A small image autoencoder, trained from scratch.
Model: encoder activation quick_gelu, decoder activation relu.
Training: nadamw at rate 0.002, 15600 steps, batches of 128.
Data: trained on crops of objects in photos (Visual Genome), 123503 training examples.
Rows from block 3 of the encoder of a small image autoencoder, named by matrix and row number. Rows with one number belong to one neuron. Each number is 200 + 20 x the weight over its row's rms, rounded and kept within 0 to 999. All counts start at 0. After the name is the row's rms in percent of the matrix's.
After each neuron's rows are labels from the 100 images, of 14976, where the neuron reaches its highest value: "colour at peak" is the nearest of a few named colours to the mean colour under the peak. Only what is clearly more common there than usual is listed. The data: crops of objects in photos (Visual Genome).
# fc1: MLP up (encoder.blocks.3.mlp.fc1.weight, 1536x256), inputs 172-255
# fc2: MLP down (encoder.blocks.3.mlp.fc2.weight, 256x1536, transposed), outputs 172-255

fc1.454,026,213,202,212,212,173,160,193,202,203,200,195,213,195,210,215,203,193,204,174,209,203,209,201,197,214,205,212,181,192,216,214,182,200,213,200,196,202,192,195,193,196,196,185,204,208,200,207,192,204,189,205,196,208,188,187,195,202,206,206,212,190,234,199,211,201,205,211,198,211,211,202,152,203,51,209,193,203,199,200,173,200,189,184,213
fc2.454,046,191,203,188,246,206,200,192,197,206,211,214,197,191,191,187,204,193,196,209,199,192,192,188,261,190,172,181,195,194,195,187,203,227,194,217,208,180,195,214,197,200,193,202,202,175,195,191,200,187,242,206,230,223,194,201,198,201,194,188,183,201,215,195,197,198,192,196,251,280,184,200,241,198,290,200,198,194,200,186,198,198,197,218,201
colour at peak: black

fc1.767,071,194,197,203,217,216,213,198,194,199,195,192,198,200,196,197,203,204,195,220,218,201,205,188,210,195,189,197,212,193,172,185,206,198,196,199,212,199,203,208,206,203,206,215,200,202,199,199,199,199,197,196,213,204,203,202,196,193,198,200,195,193,180,195,194,198,200,196,211,201,198,202,219,197,394,197,203,192,203,194,207,195,200,216,193
fc2.767,081,211,189,208,183,210,221,217,208,183,203,195,202,197,211,205,210,220,203,202,204,216,188,217,167,195,219,227,212,202,201,218,186,96,206,197,197,218,206,189,200,195,194,220,195,201,212,211,193,217,159,135,180,202,216,204,208,175,201,233,227,208,204,218,204,212,188,210,177,178,195,214,183,217,149,204,218,216,200,198,214,217,205,201,209
colour at peak: grey

fc1.345,040,189,190,199,222,217,217,189,194,198,188,195,198,194,194,202,204,198,195,223,223,201,207,187,204,200,185,193,219,188,181,181,204,199,197,192,217,201,198,213,205,203,210,219,201,208,203,201,206,195,193,200,219,205,199,199,193,193,199,203,193,196,170,190,191,196,204,196,207,203,201,200,232,204,390,201,217,203,203,189,213,190,200,217,191
fc2.345,059,211,183,203,184,216,219,233,213,180,200,206,200,203,209,208,209,222,203,202,204,221,192,220,162,191,210,228,215,212,200,213,182,132,205,193,198,229,199,195,198,195,192,225,195,199,211,205,193,212,160,148,185,194,218,207,211,187,201,238,226,208,198,225,201,211,186,211,174,186,187,214,183,216,120,206,221,229,202,207,215,220,198,207,206
colour at peak: grey

fc1.735,042,194,188,207,222,226,215,191,196,198,191,195,201,193,197,201,207,204,187,231,204,194,206,188,211,199,192,195,227,193,183,183,204,202,192,171,207,199,203,214,208,201,215,222,195,205,208,200,206,200,205,203,219,200,199,197,193,192,194,207,193,196,182,193,195,196,199,197,219,204,203,202,233,202,393,196,216,197,206,187,218,191,200,204,195
fc2.735,055,212,188,201,195,214,227,230,215,172,202,195,203,204,210,198,204,229,204,192,200,226,183,220,183,192,209,233,216,219,205,211,186,131,208,198,194,235,189,194,193,185,190,223,194,209,209,205,192,212,169,138,190,201,216,215,211,181,203,241,220,210,202,231,194,215,187,214,200,184,190,217,186,218,127,205,222,237,191,206,218,219,203,211,207
colour at peak: grey

fc1.462,014,200,191,216,213,220,192,203,206,155,200,173,225,226,203,187,215,186,188,211,230,232,231,180,212,195,193,205,239,203,210,190,215,194,199,162,212,219,197,238,205,169,222,216,198,196,186,186,191,208,208,209,222,196,178,182,191,222,196,223,201,190,175,189,201,214,168,191,213,202,201,200,233,198,250,198,209,185,188,224,203,211,213,196,180
fc2.462,030,190,164,198,179,227,219,231,221,175,196,211,189,177,193,229,208,224,198,192,209,212,192,229,185,183,188,225,228,216,206,212,186,186,197,207,212,227,189,184,196,228,177,237,192,187,230,213,198,201,193,173,175,213,227,216,196,181,188,237,216,220,208,222,185,215,166,212,185,208,186,203,221,222,162,212,227,213,206,176,221,218,213,199,205
colour at peak: brown

fc1.243,012,207,194,220,224,203,187,197,209,154,192,172,216,216,212,187,236,188,188,204,242,236,234,180,214,192,194,209,231,195,212,198,204,189,203,157,220,223,184,235,190,167,225,216,204,196,182,178,192,214,203,201,225,193,177,185,188,216,206,230,201,189,178,188,214,220,178,192,213,210,204,212,229,207,205,202,213,192,179,218,194,205,213,199,182
fc2.243,027,180,162,190,193,221,217,239,222,172,197,218,184,172,184,225,196,222,198,205,210,210,197,230,193,178,177,222,226,216,210,209,186,193,196,212,208,229,187,184,196,232,172,235,191,180,235,205,196,190,195,178,191,209,224,213,195,183,184,225,200,221,211,222,182,214,166,212,192,228,182,201,244,220,201,215,218,213,212,171,220,219,213,204,208
colour at peak: black

fc1.131,187,192,187,209,185,220,211,239,207,194,204,171,190,214,194,188,191,191,201,184,212,203,197,204,191,167,211,214,160,183,198,200,197,206,196,202,200,232,195,224,173,186,225,179,199,215,158,195,227,199,185,218,209,215,171,180,185,236,194,201,201,190,199,226,189,201,212,200,188,179,195,197,187,203,233,198,219,236,195,214,199,200,196,207,188
fc2.131,131,188,225,212,224,158,194,225,216,183,176,225,191,187,190,194,197,192,180,202,178,193,208,188,217,210,201,188,206,215,230,172,225,194,180,185,227,236,203,194,226,218,191,218,182,208,204,198,174,200,206,180,212,158,203,212,202,163,177,193,190,206,157,199,218,190,210,205,222,219,205,173,213,196,199,211,184,187,191,190,198,172,174,217,177
colour at peak: black

fc1.606,179,203,211,196,177,205,205,192,190,160,190,226,221,186,202,217,215,212,201,178,191,204,220,226,176,219,195,208,188,184,192,198,191,198,201,226,196,221,211,212,204,214,185,174,204,202,198,206,176,200,189,197,177,198,208,173,205,181,207,227,226,203,197,211,202,199,184,208,187,177,215,190,182,211,180,205,222,194,151,188,188,206,233,188,213
fc2.606,168,191,205,176,232,154,176,265,177,226,188,216,225,223,189,189,149,188,189,213,215,216,205,227,224,192,170,201,210,202,201,183,180,225,193,207,206,238,188,199,207,221,200,172,189,195,206,211,230,183,202,211,224,215,193,204,191,220,196,197,188,198,203,228,179,193,171,197,230,211,191,200,217,202,193,193,194,224,221,225,182,210,221,187,220
colour at peak: cyan

fc1.315,087,209,199,203,187,183,177,197,201,205,204,202,203,203,207,206,204,188,210,177,199,202,210,203,192,199,204,205,188,193,222,211,182,198,208,212,186,202,187,195,192,199,199,193,208,202,197,212,207,204,192,203,191,211,187,187,202,206,207,204,204,198,227,198,210,203,203,206,195,196,191,209,178,197,17,205,194,218,199,210,187,206,201,192,208
fc2.315,079,187,204,190,241,209,194,198,196,201,204,212,195,194,188,184,196,189,201,212,198,191,179,189,255,191,165,176,193,194,207,189,209,244,199,219,205,187,191,214,196,207,183,197,203,177,190,188,203,183,244,205,233,205,191,199,202,206,198,187,187,199,206,191,195,197,181,194,252,249,171,187,229,193,246,201,198,197,195,194,203,192,196,222,194
colour at peak: black

fc1.607,189,195,191,209,207,191,182,258,213,214,200,175,175,208,201,168,181,193,217,200,202,203,211,174,203,186,206,208,155,220,182,192,195,197,210,217,198,240,186,199,174,163,213,188,207,214,163,211,232,214,204,198,204,189,178,201,186,212,198,194,196,192,214,221,181,197,214,202,200,192,204,194,196,186,258,198,183,229,225,205,191,198,183,199,178
fc2.607,134,196,219,223,210,176,219,189,209,186,172,214,206,170,197,200,201,209,193,193,192,174,246,207,205,209,201,170,222,196,219,179,217,160,193,220,223,224,210,200,225,212,194,215,198,196,224,208,161,205,194,158,206,164,202,191,185,151,195,203,199,211,167,192,216,170,207,184,204,215,209,172,208,209,196,189,196,165,187,172,186,162,186,217,184
colour at peak: brown

fc1.500,013,184,176,203,239,198,194,164,207,180,171,186,209,191,189,218,227,181,197,230,259,207,230,181,203,207,180,201,218,173,223,194,194,194,204,178,236,215,172,227,197,182,218,223,213,214,203,194,211,190,182,203,228,201,165,172,178,190,208,225,202,187,167,176,191,195,197,209,207,214,203,221,231,210,249,212,231,229,188,182,211,179,202,214,185
fc2.500,031,193,172,186,214,238,217,251,220,171,204,219,190,186,193,204,211,225,204,209,209,224,186,221,200,178,182,221,229,220,188,210,178,187,200,212,213,228,178,188,188,211,177,240,196,183,221,196,191,191,198,167,215,206,221,215,211,193,191,234,201,218,205,228,182,215,168,214,200,212,172,212,218,219,164,211,227,222,202,189,221,224,209,214,208
colour at peak: brown

fc1.204,203,181,208,173,161,216,229,190,188,215,209,218,219,211,180,206,199,220,191,200,232,212,212,226,164,171,186,212,166,163,190,205,181,222,189,214,194,191,214,213,176,198,202,166,191,186,172,212,203,177,167,222,177,219,213,177,199,215,192,220,213,196,216,220,182,203,179,201,171,170,203,219,166,212,211,193,227,182,205,210,189,218,231,191,223
fc2.204,142,194,232,192,221,245,200,218,188,214,165,213,222,198,195,224,185,205,198,180,213,193,207,222,243,215,173,190,212,205,192,155,218,176,200,217,194,198,201,202,213,207,194,158,198,204,222,217,219,193,232,169,217,206,224,226,192,205,199,214,204,214,175,204,188,176,195,193,230,208,200,170,223,214,222,199,212,224,202,199,238,180,197,212,211
colour at peak: cyan

fc1.67,050,190,196,201,215,222,216,202,194,197,192,193,200,203,194,194,200,201,191,225,217,202,209,185,207,192,189,193,218,195,178,184,211,199,194,191,209,201,200,213,208,201,205,219,196,201,202,192,199,195,198,198,215,200,200,201,194,195,197,202,196,191,175,193,193,197,198,194,210,200,200,197,226,193,381,197,206,193,204,197,211,195,202,213,193
fc2.67,071,211,186,209,175,217,220,216,210,173,198,194,201,196,211,206,214,221,202,190,202,217,186,221,168,198,219,229,215,208,202,220,188,121,205,198,200,220,207,192,200,204,191,224,195,203,214,211,194,217,165,144,180,201,218,207,208,177,201,242,234,208,203,219,201,213,185,211,179,175,197,213,181,218,134,207,227,220,191,196,215,214,210,199,209
colour at peak: grey

fc1.518,088,191,195,203,223,217,206,206,192,205,200,198,196,202,194,197,203,199,191,224,219,200,203,184,213,193,183,197,213,198,178,184,211,200,192,193,213,198,202,207,209,201,208,214,195,199,201,194,202,195,204,197,216,203,203,204,193,198,194,190,187,193,185,194,193,197,198,194,216,207,190,204,224,192,394,193,195,192,212,197,212,198,199,216,194
fc2.518,097,213,195,211,194,211,223,206,204,186,202,188,199,192,213,198,216,223,205,201,198,211,175,212,188,195,218,225,206,199,202,217,186,88,210,204,203,210,203,190,197,195,192,213,199,199,206,211,191,218,171,126,178,210,212,210,209,172,204,235,228,205,209,213,202,212,187,210,196,176,197,212,183,211,153,206,222,210,196,193,216,212,209,198,208
colour at peak: grey

fc1.651,056,191,182,206,223,208,208,185,194,199,183,201,197,182,195,212,204,201,190,212,214,195,197,190,203,206,191,199,216,188,183,179,199,203,194,187,214,201,203,212,207,208,214,216,199,211,208,200,208,198,197,200,220,206,202,197,192,186,197,200,191,196,176,194,196,195,210,200,208,211,209,188,233,206,404,200,214,210,202,177,209,187,201,217,194
fc2.651,059,216,190,196,212,206,221,245,214,194,212,202,199,217,212,194,197,221,207,224,209,228,196,209,183,179,201,228,217,208,194,206,172,129,209,189,195,242,181,201,189,179,194,225,198,202,199,202,195,211,157,149,199,196,202,201,212,201,205,226,208,201,200,235,201,216,191,213,198,189,177,218,191,209,128,203,216,239,217,223,203,225,196,219,204
colour at peak: grey

fc1.75,014,206,189,217,219,202,190,193,207,154,199,173,226,221,206,186,214,187,188,210,240,238,232,184,213,197,186,204,242,200,210,193,211,193,199,170,217,216,197,235,202,162,216,216,192,193,182,191,190,214,206,211,220,193,184,184,191,221,196,230,197,193,174,187,212,218,167,197,212,206,199,203,235,205,229,196,211,183,189,220,196,209,211,198,183
fc2.75,029,188,162,196,187,231,218,237,222,176,199,216,187,175,191,233,207,223,197,201,205,211,194,229,188,180,180,221,227,217,208,208,188,186,195,210,207,224,190,184,194,225,174,234,194,182,229,208,199,199,198,171,172,214,228,216,198,182,188,230,206,222,208,221,185,213,162,210,185,214,186,200,228,222,177,213,221,214,210,175,223,221,212,196,213
colour at peak: black

fc1.686,014,206,199,217,219,201,185,200,209,156,199,170,229,220,208,179,220,179,191,219,236,243,231,181,213,194,188,203,245,196,208,199,207,195,197,168,218,225,191,233,194,164,224,220,197,198,177,193,193,210,205,205,220,198,184,181,193,219,196,219,192,186,179,187,210,221,170,192,208,206,195,206,234,203,234,198,215,191,186,222,194,207,213,197,184
fc2.686,030,185,161,193,184,228,219,237,223,169,199,218,185,173,189,236,201,224,198,207,203,209,195,235,187,180,180,222,224,217,211,212,189,179,194,212,204,220,202,187,196,224,178,231,194,181,231,202,196,196,192,171,170,210,228,216,198,183,188,233,212,223,205,221,185,212,165,211,187,218,186,201,218,222,177,214,220,211,212,174,223,222,211,186,215
colour at peak: brown

fc1.602,014,201,192,216,213,214,190,199,209,151,201,174,229,225,208,187,210,185,188,211,238,235,235,176,208,195,186,202,240,203,210,189,217,193,198,163,216,224,198,238,200,166,218,219,193,195,180,193,191,208,205,213,219,196,183,189,188,223,195,222,201,191,173,187,207,214,169,193,215,208,202,198,240,195,241,195,213,184,191,221,202,214,216,192,183
fc2.602,030,189,162,197,183,229,220,231,221,174,197,212,189,176,193,232,208,225,198,197,207,212,192,228,188,182,184,222,226,218,206,211,187,186,196,208,210,221,191,185,194,226,174,236,193,185,227,209,198,200,197,168,171,215,228,217,198,180,189,235,214,221,207,221,184,214,161,211,186,211,186,201,223,223,167,213,225,213,207,175,222,218,213,195,209
colour at peak: brown

fc1.341,101,200,165,200,224,203,181,204,185,240,218,227,201,206,204,197,204,174,196,247,190,185,164,195,211,203,183,190,212,211,203,197,208,210,203,151,211,193,200,206,212,214,204,213,195,187,202,212,213,206,218,207,219,203,194,199,188,205,197,159,167,185,221,187,197,195,190,191,218,225,185,233,219,187,205,189,174,192,248,198,210,207,188,184,208
fc2.341,074,201,189,172,211,201,185,230,223,199,219,200,203,222,202,167,156,195,211,215,200,245,156,196,217,186,197,237,193,218,209,198,205,177,214,183,185,231,165,203,183,168,184,204,188,242,175,190,194,192,184,169,211,214,183,202,214,199,198,189,177,198,230,252,177,225,216,227,231,189,196,226,206,196,174,206,196,252,211,228,210,228,188,196,209
colour at peak: pink

fc1.760,207,192,192,206,205,190,179,250,213,211,201,174,175,209,199,170,184,192,217,202,204,204,212,171,203,188,209,209,155,220,184,193,196,198,209,216,201,232,178,196,169,161,212,194,207,214,162,204,230,210,206,200,205,190,173,202,185,216,198,196,198,189,214,220,178,199,215,202,199,191,207,196,193,183,260,198,182,227,223,206,193,199,185,194,179
fc2.760,156,198,219,216,211,188,225,207,209,185,167,208,210,166,198,191,200,213,197,189,190,173,248,211,204,203,196,169,222,194,219,175,217,157,197,225,224,239,214,209,225,213,199,211,202,194,223,206,173,203,195,152,211,164,207,194,186,149,200,205,197,214,162,198,212,168,205,184,203,215,204,164,210,213,204,189,203,174,187,168,193,158,186,216,183
colour at peak: brown

fc1.323,116,193,201,199,224,207,210,206,194,210,203,196,195,201,195,196,202,200,196,220,213,200,204,188,207,195,191,198,210,196,170,182,207,200,196,199,211,194,200,202,207,200,206,207,199,202,199,197,199,198,198,197,211,205,201,203,195,197,198,191,185,194,192,196,194,200,202,195,208,211,193,206,220,193,398,195,196,193,214,194,202,198,196,214,198
fc2.323,115,210,193,207,184,198,215,191,204,191,201,192,198,191,211,211,220,210,204,201,208,208,188,211,174,204,226,220,195,192,202,220,188,74,206,203,208,196,213,198,198,201,204,200,200,211,200,207,182,215,163,138,176,206,211,201,204,173,204,229,230,207,206,211,206,204,203,208,181,165,209,208,183,212,172,205,220,184,198,193,202,208,213,189,206
colour at peak: grey

fc1.400,133,214,192,216,145,184,189,198,197,157,239,211,189,204,211,214,181,198,197,157,152,197,218,186,185,189,228,193,191,210,210,244,204,207,195,209,165,216,166,199,196,214,169,217,196,214,203,195,198,215,199,202,185,179,198,192,201,177,197,201,206,192,243,203,231,200,204,188,185,178,213,247,194,201,110,194,192,202,145,202,197,220,183,230,174
fc2.400,159,196,182,189,178,207,214,202,204,202,190,189,199,180,195,177,211,213,198,203,245,201,197,207,157,211,202,199,198,170,202,220,199,215,195,205,208,226,233,219,216,235,220,217,198,193,207,201,190,193,149,194,219,206,234,179,203,181,197,218,201,219,205,227,198,201,199,202,178,208,193,205,204,223,174,201,239,190,207,183,197,190,209,199,194
colour at peak: red; orange

fc1.362,080,209,194,203,191,185,184,203,208,204,202,201,199,199,206,210,201,192,205,171,200,205,209,207,191,196,199,206,186,194,221,214,184,192,205,213,196,204,184,188,187,206,193,196,206,201,207,214,210,207,192,196,191,210,194,191,199,201,204,205,203,203,234,199,211,203,202,206,194,192,188,216,177,202,16,206,196,217,200,205,192,205,201,181,205
fc2.362,100,180,196,179,233,211,195,195,196,203,200,210,194,188,183,184,194,195,200,219,198,180,188,188,242,189,169,174,197,190,211,196,213,273,197,217,212,183,192,207,199,211,180,204,206,165,195,185,212,175,241,211,241,201,195,201,199,207,196,191,185,200,203,182,188,197,171,192,233,246,168,186,227,190,235,201,202,193,199,187,206,188,199,213,193
colour at peak: black

fc1.299,203,198,197,215,207,192,186,266,214,215,196,172,182,206,204,155,162,198,219,195,197,204,215,180,201,188,203,204,159,218,174,192,196,198,212,221,190,237,194,202,179,179,210,186,207,214,168,205,232,214,201,198,208,181,192,199,188,207,197,194,197,194,208,218,185,196,214,202,198,191,199,191,202,190,256,198,184,226,222,204,188,194,177,199,178
fc2.299,149,205,221,226,202,172,223,184,205,177,171,207,204,175,204,198,189,209,199,188,189,176,248,205,198,203,207,167,229,185,222,180,205,164,199,224,205,222,202,192,216,200,188,217,204,199,220,205,162,211,180,164,191,163,196,186,182,159,202,205,199,207,170,189,224,167,208,180,199,206,221,171,197,208,186,185,198,176,176,177,180,162,191,223,186
colour at peak: brown; black

fc1.273,013,211,193,228,217,199,177,190,210,155,204,174,226,216,208,186,226,181,189,196,247,229,236,176,206,201,192,204,239,198,218,202,208,194,206,160,208,221,194,236,200,160,225,211,197,191,169,183,194,213,202,210,217,198,177,179,185,225,196,224,194,188,186,186,210,215,177,197,206,210,202,199,232,197,176,201,211,185,184,217,187,210,220,198,187
fc2.273,027,182,162,190,201,237,223,235,219,179,201,222,185,175,184,227,201,229,196,203,206,209,193,228,206,176,168,218,226,216,200,209,187,198,193,213,211,216,186,185,193,230,170,233,192,177,234,202,198,190,207,176,187,224,229,219,197,184,185,228,200,224,211,220,179,214,157,210,201,229,181,201,238,222,231,215,222,209,210,173,224,219,214,204,208
colour at peak: black

fc1.417,103,196,204,199,217,205,211,200,193,209,199,195,198,201,198,196,203,201,199,216,213,200,204,191,206,196,198,198,208,196,167,183,204,198,197,200,208,195,201,203,207,200,206,206,201,207,196,200,197,201,198,197,206,206,199,201,197,195,201,196,191,193,188,197,197,199,205,196,208,206,200,201,216,194,397,196,200,193,209,194,199,197,197,212,196
fc2.417,105,210,192,206,180,195,213,196,205,194,202,196,199,195,210,211,213,207,202,204,215,209,196,213,163,204,229,223,198,190,200,220,188,72,206,197,206,200,213,198,199,198,204,204,198,213,202,208,186,215,155,139,181,202,208,193,201,174,203,221,225,207,203,212,207,203,205,209,171,166,206,212,182,212,183,204,213,189,202,196,197,209,211,194,205
colour at peak: grey

fc1.155,117,191,199,198,224,209,209,209,193,211,203,197,194,200,194,197,201,199,195,222,214,201,204,186,208,194,187,198,210,197,172,181,209,200,195,198,214,194,200,200,207,200,205,207,198,201,200,196,201,197,200,198,213,204,201,204,193,198,198,187,183,195,192,195,192,199,202,195,209,212,190,207,220,193,396,194,193,192,216,194,203,199,196,215,198
fc2.155,122,210,194,208,186,200,217,191,203,190,201,190,197,190,211,210,224,213,205,201,206,207,184,209,177,204,226,219,194,192,203,219,187,81,207,204,209,197,212,199,197,200,203,199,201,209,199,207,180,216,164,141,174,207,211,204,206,173,204,235,235,207,206,211,206,205,202,208,183,166,209,207,183,212,167,205,225,185,197,193,204,207,213,188,206
colour at peak: grey

fc1.92,106,195,200,201,216,206,213,197,194,199,199,192,199,198,198,196,201,204,198,215,210,201,204,194,205,197,201,200,207,197,165,185,204,198,197,202,208,196,201,205,206,203,203,205,201,208,197,200,194,201,198,196,206,207,199,201,197,191,201,201,197,193,189,200,197,201,204,196,208,205,205,201,214,196,398,196,204,192,203,189,198,198,201,211,196
fc2.92,109,212,193,208,172,194,207,201,204,194,203,193,202,198,212,206,199,199,202,202,214,213,203,213,155,202,228,223,198,189,197,222,189,73,205,192,195,209,211,199,201,197,211,204,198,214,201,208,187,219,149,150,181,200,202,185,201,175,204,212,218,204,201,212,210,205,205,208,166,166,209,212,183,213,191,203,209,194,202,199,193,212,211,190,207
colour at peak: grey