Weights of a small image autoencoder: trained on crops of objects in photos (Visual Genome).
Rows from block 2 of the encoder, named by matrix and row number. Each number is 128 + 32 x the weight over the matrix's rms, rounded and kept within 0 to 255. All counts start at 0. Numbers have three digits each.
# fc2: token-mixing MLP down (encoder.blocks.2.mixer.f.fc2.weight, 64x128), inputs 64-127
fc2.0:097132143100085110125101143133054113145139135135020047074071144090076125083127131118089132130061096030151093123133083141095108062124140113023145075062127101085111038101079132089114133065142136
fc2.1:119131114069064118132053108124090127106110125109062082098113109068106106062112111100064122113063093071129109099082087115133082055114109089073111077094127108103100081111113112093104095080114129
fc2.2:083135105090082123113124103101112115100102104104091113099101102106091106072113108093081093098079122092129104094133123107104086082109101083094106085094127101125116120106112115109111101081107088
fc2.3:088116115075075078095125119113083097111112112117081099068101115103065104085097115125079111120070072073130110137141100117111089104103112089096095114099110051106122093099108117085087134077119115
fc2.4:087120114080082103108100119115079119112112118116080089072094116127116112116127117097079121119072118064116105125142092114104093117119111096074098082089141088102125083103125115103118106097118110
fc2.5:105126114076072122121069116101084147111111112120069063091089114107128109098120118115070113112079114063111077085097051114105083083081107087085108073071117115075132068108091118094118102110118111
fc2.6:110136112089073127132116119113086155117111099119075060073115117095109121112113118099074063111045110046118004095077036109111091051087098098058131034030137130045121085127092126035104106094116072
fc2.7:096107157057053111115084161138066135163156078140036046065060159062069115066111129111055113146030121014092050070130035155059085147090151092020097061067132070129122039090061118071149131016159110
fc2.8:091131114078062115121092106113095114105111117109051093086082108097071099074101108124069116101062088061137065114141114116104082097133112083059106086114111091129107083090102103119111116073112094
fc2.9:109130080109091183157065074096110171071076139093083132122118077117125100088120096146093160088099114115132103091081105080131094040116066096113155124149123168101126103166141107139111085137082102
fc2.10:105149065116105128120125069116117119057059120101116107130127067110155113113137111128102085100110124106142113093118144066126100089126054102105129091130130101128135129122062118116124129122071092
fc2.11:118137076111106082090125083113119130069071161107115104126115078076152116123101115135097077104111121094140137085113089074089100099078061104101108134144129104158126134073094119104119111104082157
fc2.12:122136076111102092124134079129095140069074143099119086120126075092140110113101108118095106099111152096152112113140143076110093096108065097092117135133108136136143122113103130110158135103082176
fc2.13:140122070108108122123086077107094114068068143100120092130114075134100115105137108113099128105110137104141137128113092068144101093116053109103111108124111121106138118123113126123112100119077185
fc2.14:133137071121106162118087081107090128072070117107145055102120078132143134087143116087103089097098112106140045118107038067136109036121049112108137053037126133031119121155142143049078098124079128
fc2.15:120138095113102174119086111075093147103093109118106029078119104093053129089151122085095092119074114070103100144127028092129111075084078116060127069055133111058119080156104165082127110052103097
fc2.16:136131112091086142134078110135109117108109099108067094121077110126088105105134109145085120112065117058156126123126120110120092099147106096053118105100123115126111092108106106115110125061113146
fc2.17:131124070106105143165126074118110150063065140108068147132107075124127109141107112135108156097103100101110115129128095071182105057119058110105134143156100153113123109124153121143111107081077138
fc2.18:143116067092105117121134070103113104059066086100101121119118070142102103147129106108101099096101126092094143148096107074096100110132068100113084107128118092114092129107097118128107106096072119
fc2.19:131131073101110093122117079111107099065072115108089116126098076083126108120111111100101121102103111075094157125114129080121106125129074103097092109125124075106111108100140117136104112098080113
fc2.20:115129072103104101121112075108106111060072124099086100147095072129139102115128104120094120091106074068082159117108125079127099133124075096081103115125121111119117090088097119119121109121079112
fc2.21:116133067102100096119134072101118101060066118102083111128109070133156098128065105131095115094107144083108112115145120072098092139133064091091107103125113084123123097117071113144110127121075092
fc2.22:098126065111113124116102077131105123065066106102133092101108075162140120137088110148110102093111096104121115143112126069118109107130058108115115086070115113069109112121084110047100119115076113
fc2.23:112128094099096126124135107117097121096092111112096100105105101137094112153096115096093108108084103082093118123098121093094100142120084098089109102112136092095106095116091128121105126110103093
fc2.24:113125117076077087120106113134087123112114127115066112118115116111169104165126113117078119115073122071152136124120143118104085143143112091088101114119107124113131081145121113100110140102117139
fc2.25:182127075102099094140131080159097136069072139108053140117088083151113101134140107147105155109109125121156125183116129080149103095128068107127126127157079154104109109186096128117110166110082192
fc2.26:136124068089101127128178071115110145058067101100087108151103071084112100152124101092100116111100146092096082126105158077133093123114070092127094083120106116112103114097128114121117098117073119
fc2.27:121128065087099093121101073111103134057065096101080136157141071104115095107118102097092101106094142069081109097102095075097087128093068088110098088115116114098099100128112119117115110130073093
fc2.28:113120068089094111119106072093103106060067090098084109171128072098151098093102104097090121097102076072062126092112072078112093150104072092104109087109118118093124087110110121107126129123074083
fc2.29:125116070090087127128092072109114126063071095102066105116094075124161096134105101114091135103095128078101135097123132080091090137102074089102108121119107122117106088125112109113119125120077081
fc2.30:111118067096096112115101077125112086067066111104132097157100078116130115130117107138102123101101114110143110082094131072100096137148063098123105081071116086085117120100119073055092126113078142
fc2.31:111115094093089093117153107127102129095092122113088110101094102110090108157111113121091126111073106080119053141110139094102097170119087096082102109125109116125105090104090109134099128083103146
fc2.32:109117115081082114124137115126085122113114086119068099090100115101116112126140117123085127116070133065118127135119078117070094146108114098089111093084125119099111088120097119096119128111116119
fc2.33:129126076110104075133121082145115091075073107112061134092107086134152105120128113139113138100117133122176132150145108079112117107103069118130127152119107115120134128147152125114110146133084156
fc2.34:132120071091098099111159075130111085065070109097099130142114077113167105163111105114098103108106107104118111121134155080119094125132075092137109096119123095120128134113125127123092117140077122
fc2.35:122124067093098105121120071094106128060067113100092123148109071075182098126109103118093113104103085091102076082115129076101090110114070089121107101119131108089121112133114122110118109122074096
fc2.36:122130072096096107122152073095113137062072116098105095145125073068111096109132098093092120099102087091078126130104079082132093112110076096113103096118111111097120105106128113125126084138078105
fc2.37:123130073091092115128103074107109130064071102097080096130129075131149097095121099122088118101100143085113148083111132081083089119100075091102109115109133127130139089131134109109145099121078091
fc2.38:154114069102099121142100076122109130066068116101139106129147076150181111135136106135104138098118120118123144019142105075151103128108068106130119107071110115124134121094137088062170099138077148
fc2.39:145128094098097114120160106123100148096092137110094122107099103087073111148131111109097128118082106080112072136127120095121102146112088101082109121114136105130117093094083111124122105094102110
fc2.40:102118115095090144114124115132100117114112114119053106100096115097123111090126115136091112115077092057121115127128083114104100145121110102075111126092110109131123096129147112110101117103117128
fc2.41:117140075135124091124122088141146079076073122111053121125114088128100115113125117113131098106132127124134106138170121074085127135145062124129120157124114106144130148137125126148098158119087118
fc2.42:128132069112110121133067075129118139066070108098124123154157074130109113112132106107111088107131103124106088109089137076120100109096067097152106124102118132104138143133125112071118119150076126
fc2.43:143128074105100104108140075111113144066073121096120118159125075141152104140098103110095099098110134102131132113138135078157098105089070096130119088125137132103122126144141119100120105151078114
fc2.44:130129076105099130113114077106118144066076132098122107154127075080160097089108101094096111108107123112117133101112119084139093102125075094130112097132117136120123117136154108121127099152079103
fc2.45:149129075102105118120126078106119119067075130099106113163121077122147097100118098093097104097119131106127126114092103081162094090103074093125110108125126111142133115123123112133138103137078106
fc2.46:138119070109109171124120085121128136075069115104147118141184081152112121153151109137110137099130132125133125046135066072130116106097063120140123130077118119122146131073125132070185107154080170
fc2.47:147116096096099135114163109121107130100094118111112129111149104096082114139127113131098117122089108096123108141112121096112104151119088104107112092113134108114125111115153128123094112113103131
fc2.48:061124113113101109130048124116098119117112163114012098089071122075024118045139120147098145120066117028021123078099053109096108094137101112013123103088143112116131066035076121110131132071120107
fc2.49:112130080133124121122121096108141102078077136117017138112118095089101110079109118119126133103118109111031140113160151074105125149151058121106111138116125069134133103050103113127153109123093067
fc2.50:126119073101107148134157082107122162067071109102094151126115080101136105128124107112104135104113100117067120048118125070101106125116059106119116127108132126124108098114088121155170122166082101
fc2.51:136127072091100123125107082111123139068070104108115146121100079184214103135089113141085133093104123113108135127121105069100102143120059101122112108137144107136094092120122132153148113137080104
fc2.52:111137073090100113118115079116124096066072103101126120107081073131208104127087108123090113099084170111148122120149119073120097145101064099111111102145131096148082097090121137160107143086078100
fc2.53:132142070102119080112118083125130080070068120110125130127101076129139112118094114122107090105108130114116136169127129071120109158130059110142110110162117089139077114098127135137071143095078134
fc2.54:142126071102119087125115091122135112077071105108153115123115082150096122146092110123115078105114126107082160102114109071118113172107056117150103131109123076137073131042098142115102106093086149
fc2.55:107121112094103087104114127125108112119110102125095094088086122115028128136099124117100063136083143076083133151107086110072104166080098111107102070088118055102078099075117145095049117076120150
fc2.56:082123159068062119118047167134064130167157118146018020061061167069028119035137130111066106142022100000112060076100042151099090103085147098000109052023125085109119030064075127050113104035162125
fc2.57:061130105110106072104145120119109062114105128124015079116111121069103115068135120088108120121091078060037171096121123102097109119155092107063107115085160090126110081052053120087109111066115082
fc2.58:107117094106104109119154106109111166100092099115089114126126107140088111146112114118104113118103113098082118076109134089098096142124079095105122127102138151099125105104082129096147116128100101
fc2.59:103115097091091133129133107118098155102097082112113104092130107126107107115098109129092126118089139100127066081123104096080095136112086091100110105079130128109122102120069123101142126136104112
fc2.60:113118098095099139125125108118087134103098105112117101099113107092109107112109113114095126112085110091143112123129122098123100135119090096085107103117124123110129087114067106115128133113104105
fc2.61:128130103103102118126104116111109129109103092115122102113087114108092109145100110127099126119099079098116115160155097103125100163125091101111110096118125120113126094112081127105131151095112110
fc2.62:116123102085088112132099125109105163114101085127107075099069117126075117119109121120086080111079127067049112069110088099099095148105086102089105051086097088099095088077085146086130101068116127
fc2.63:098114152069071130109074163142064102158150097147044078066038161110078129081121133102075114147041076029112035105138071151095102114120144111040106035050123036089123052089107130078124121032158151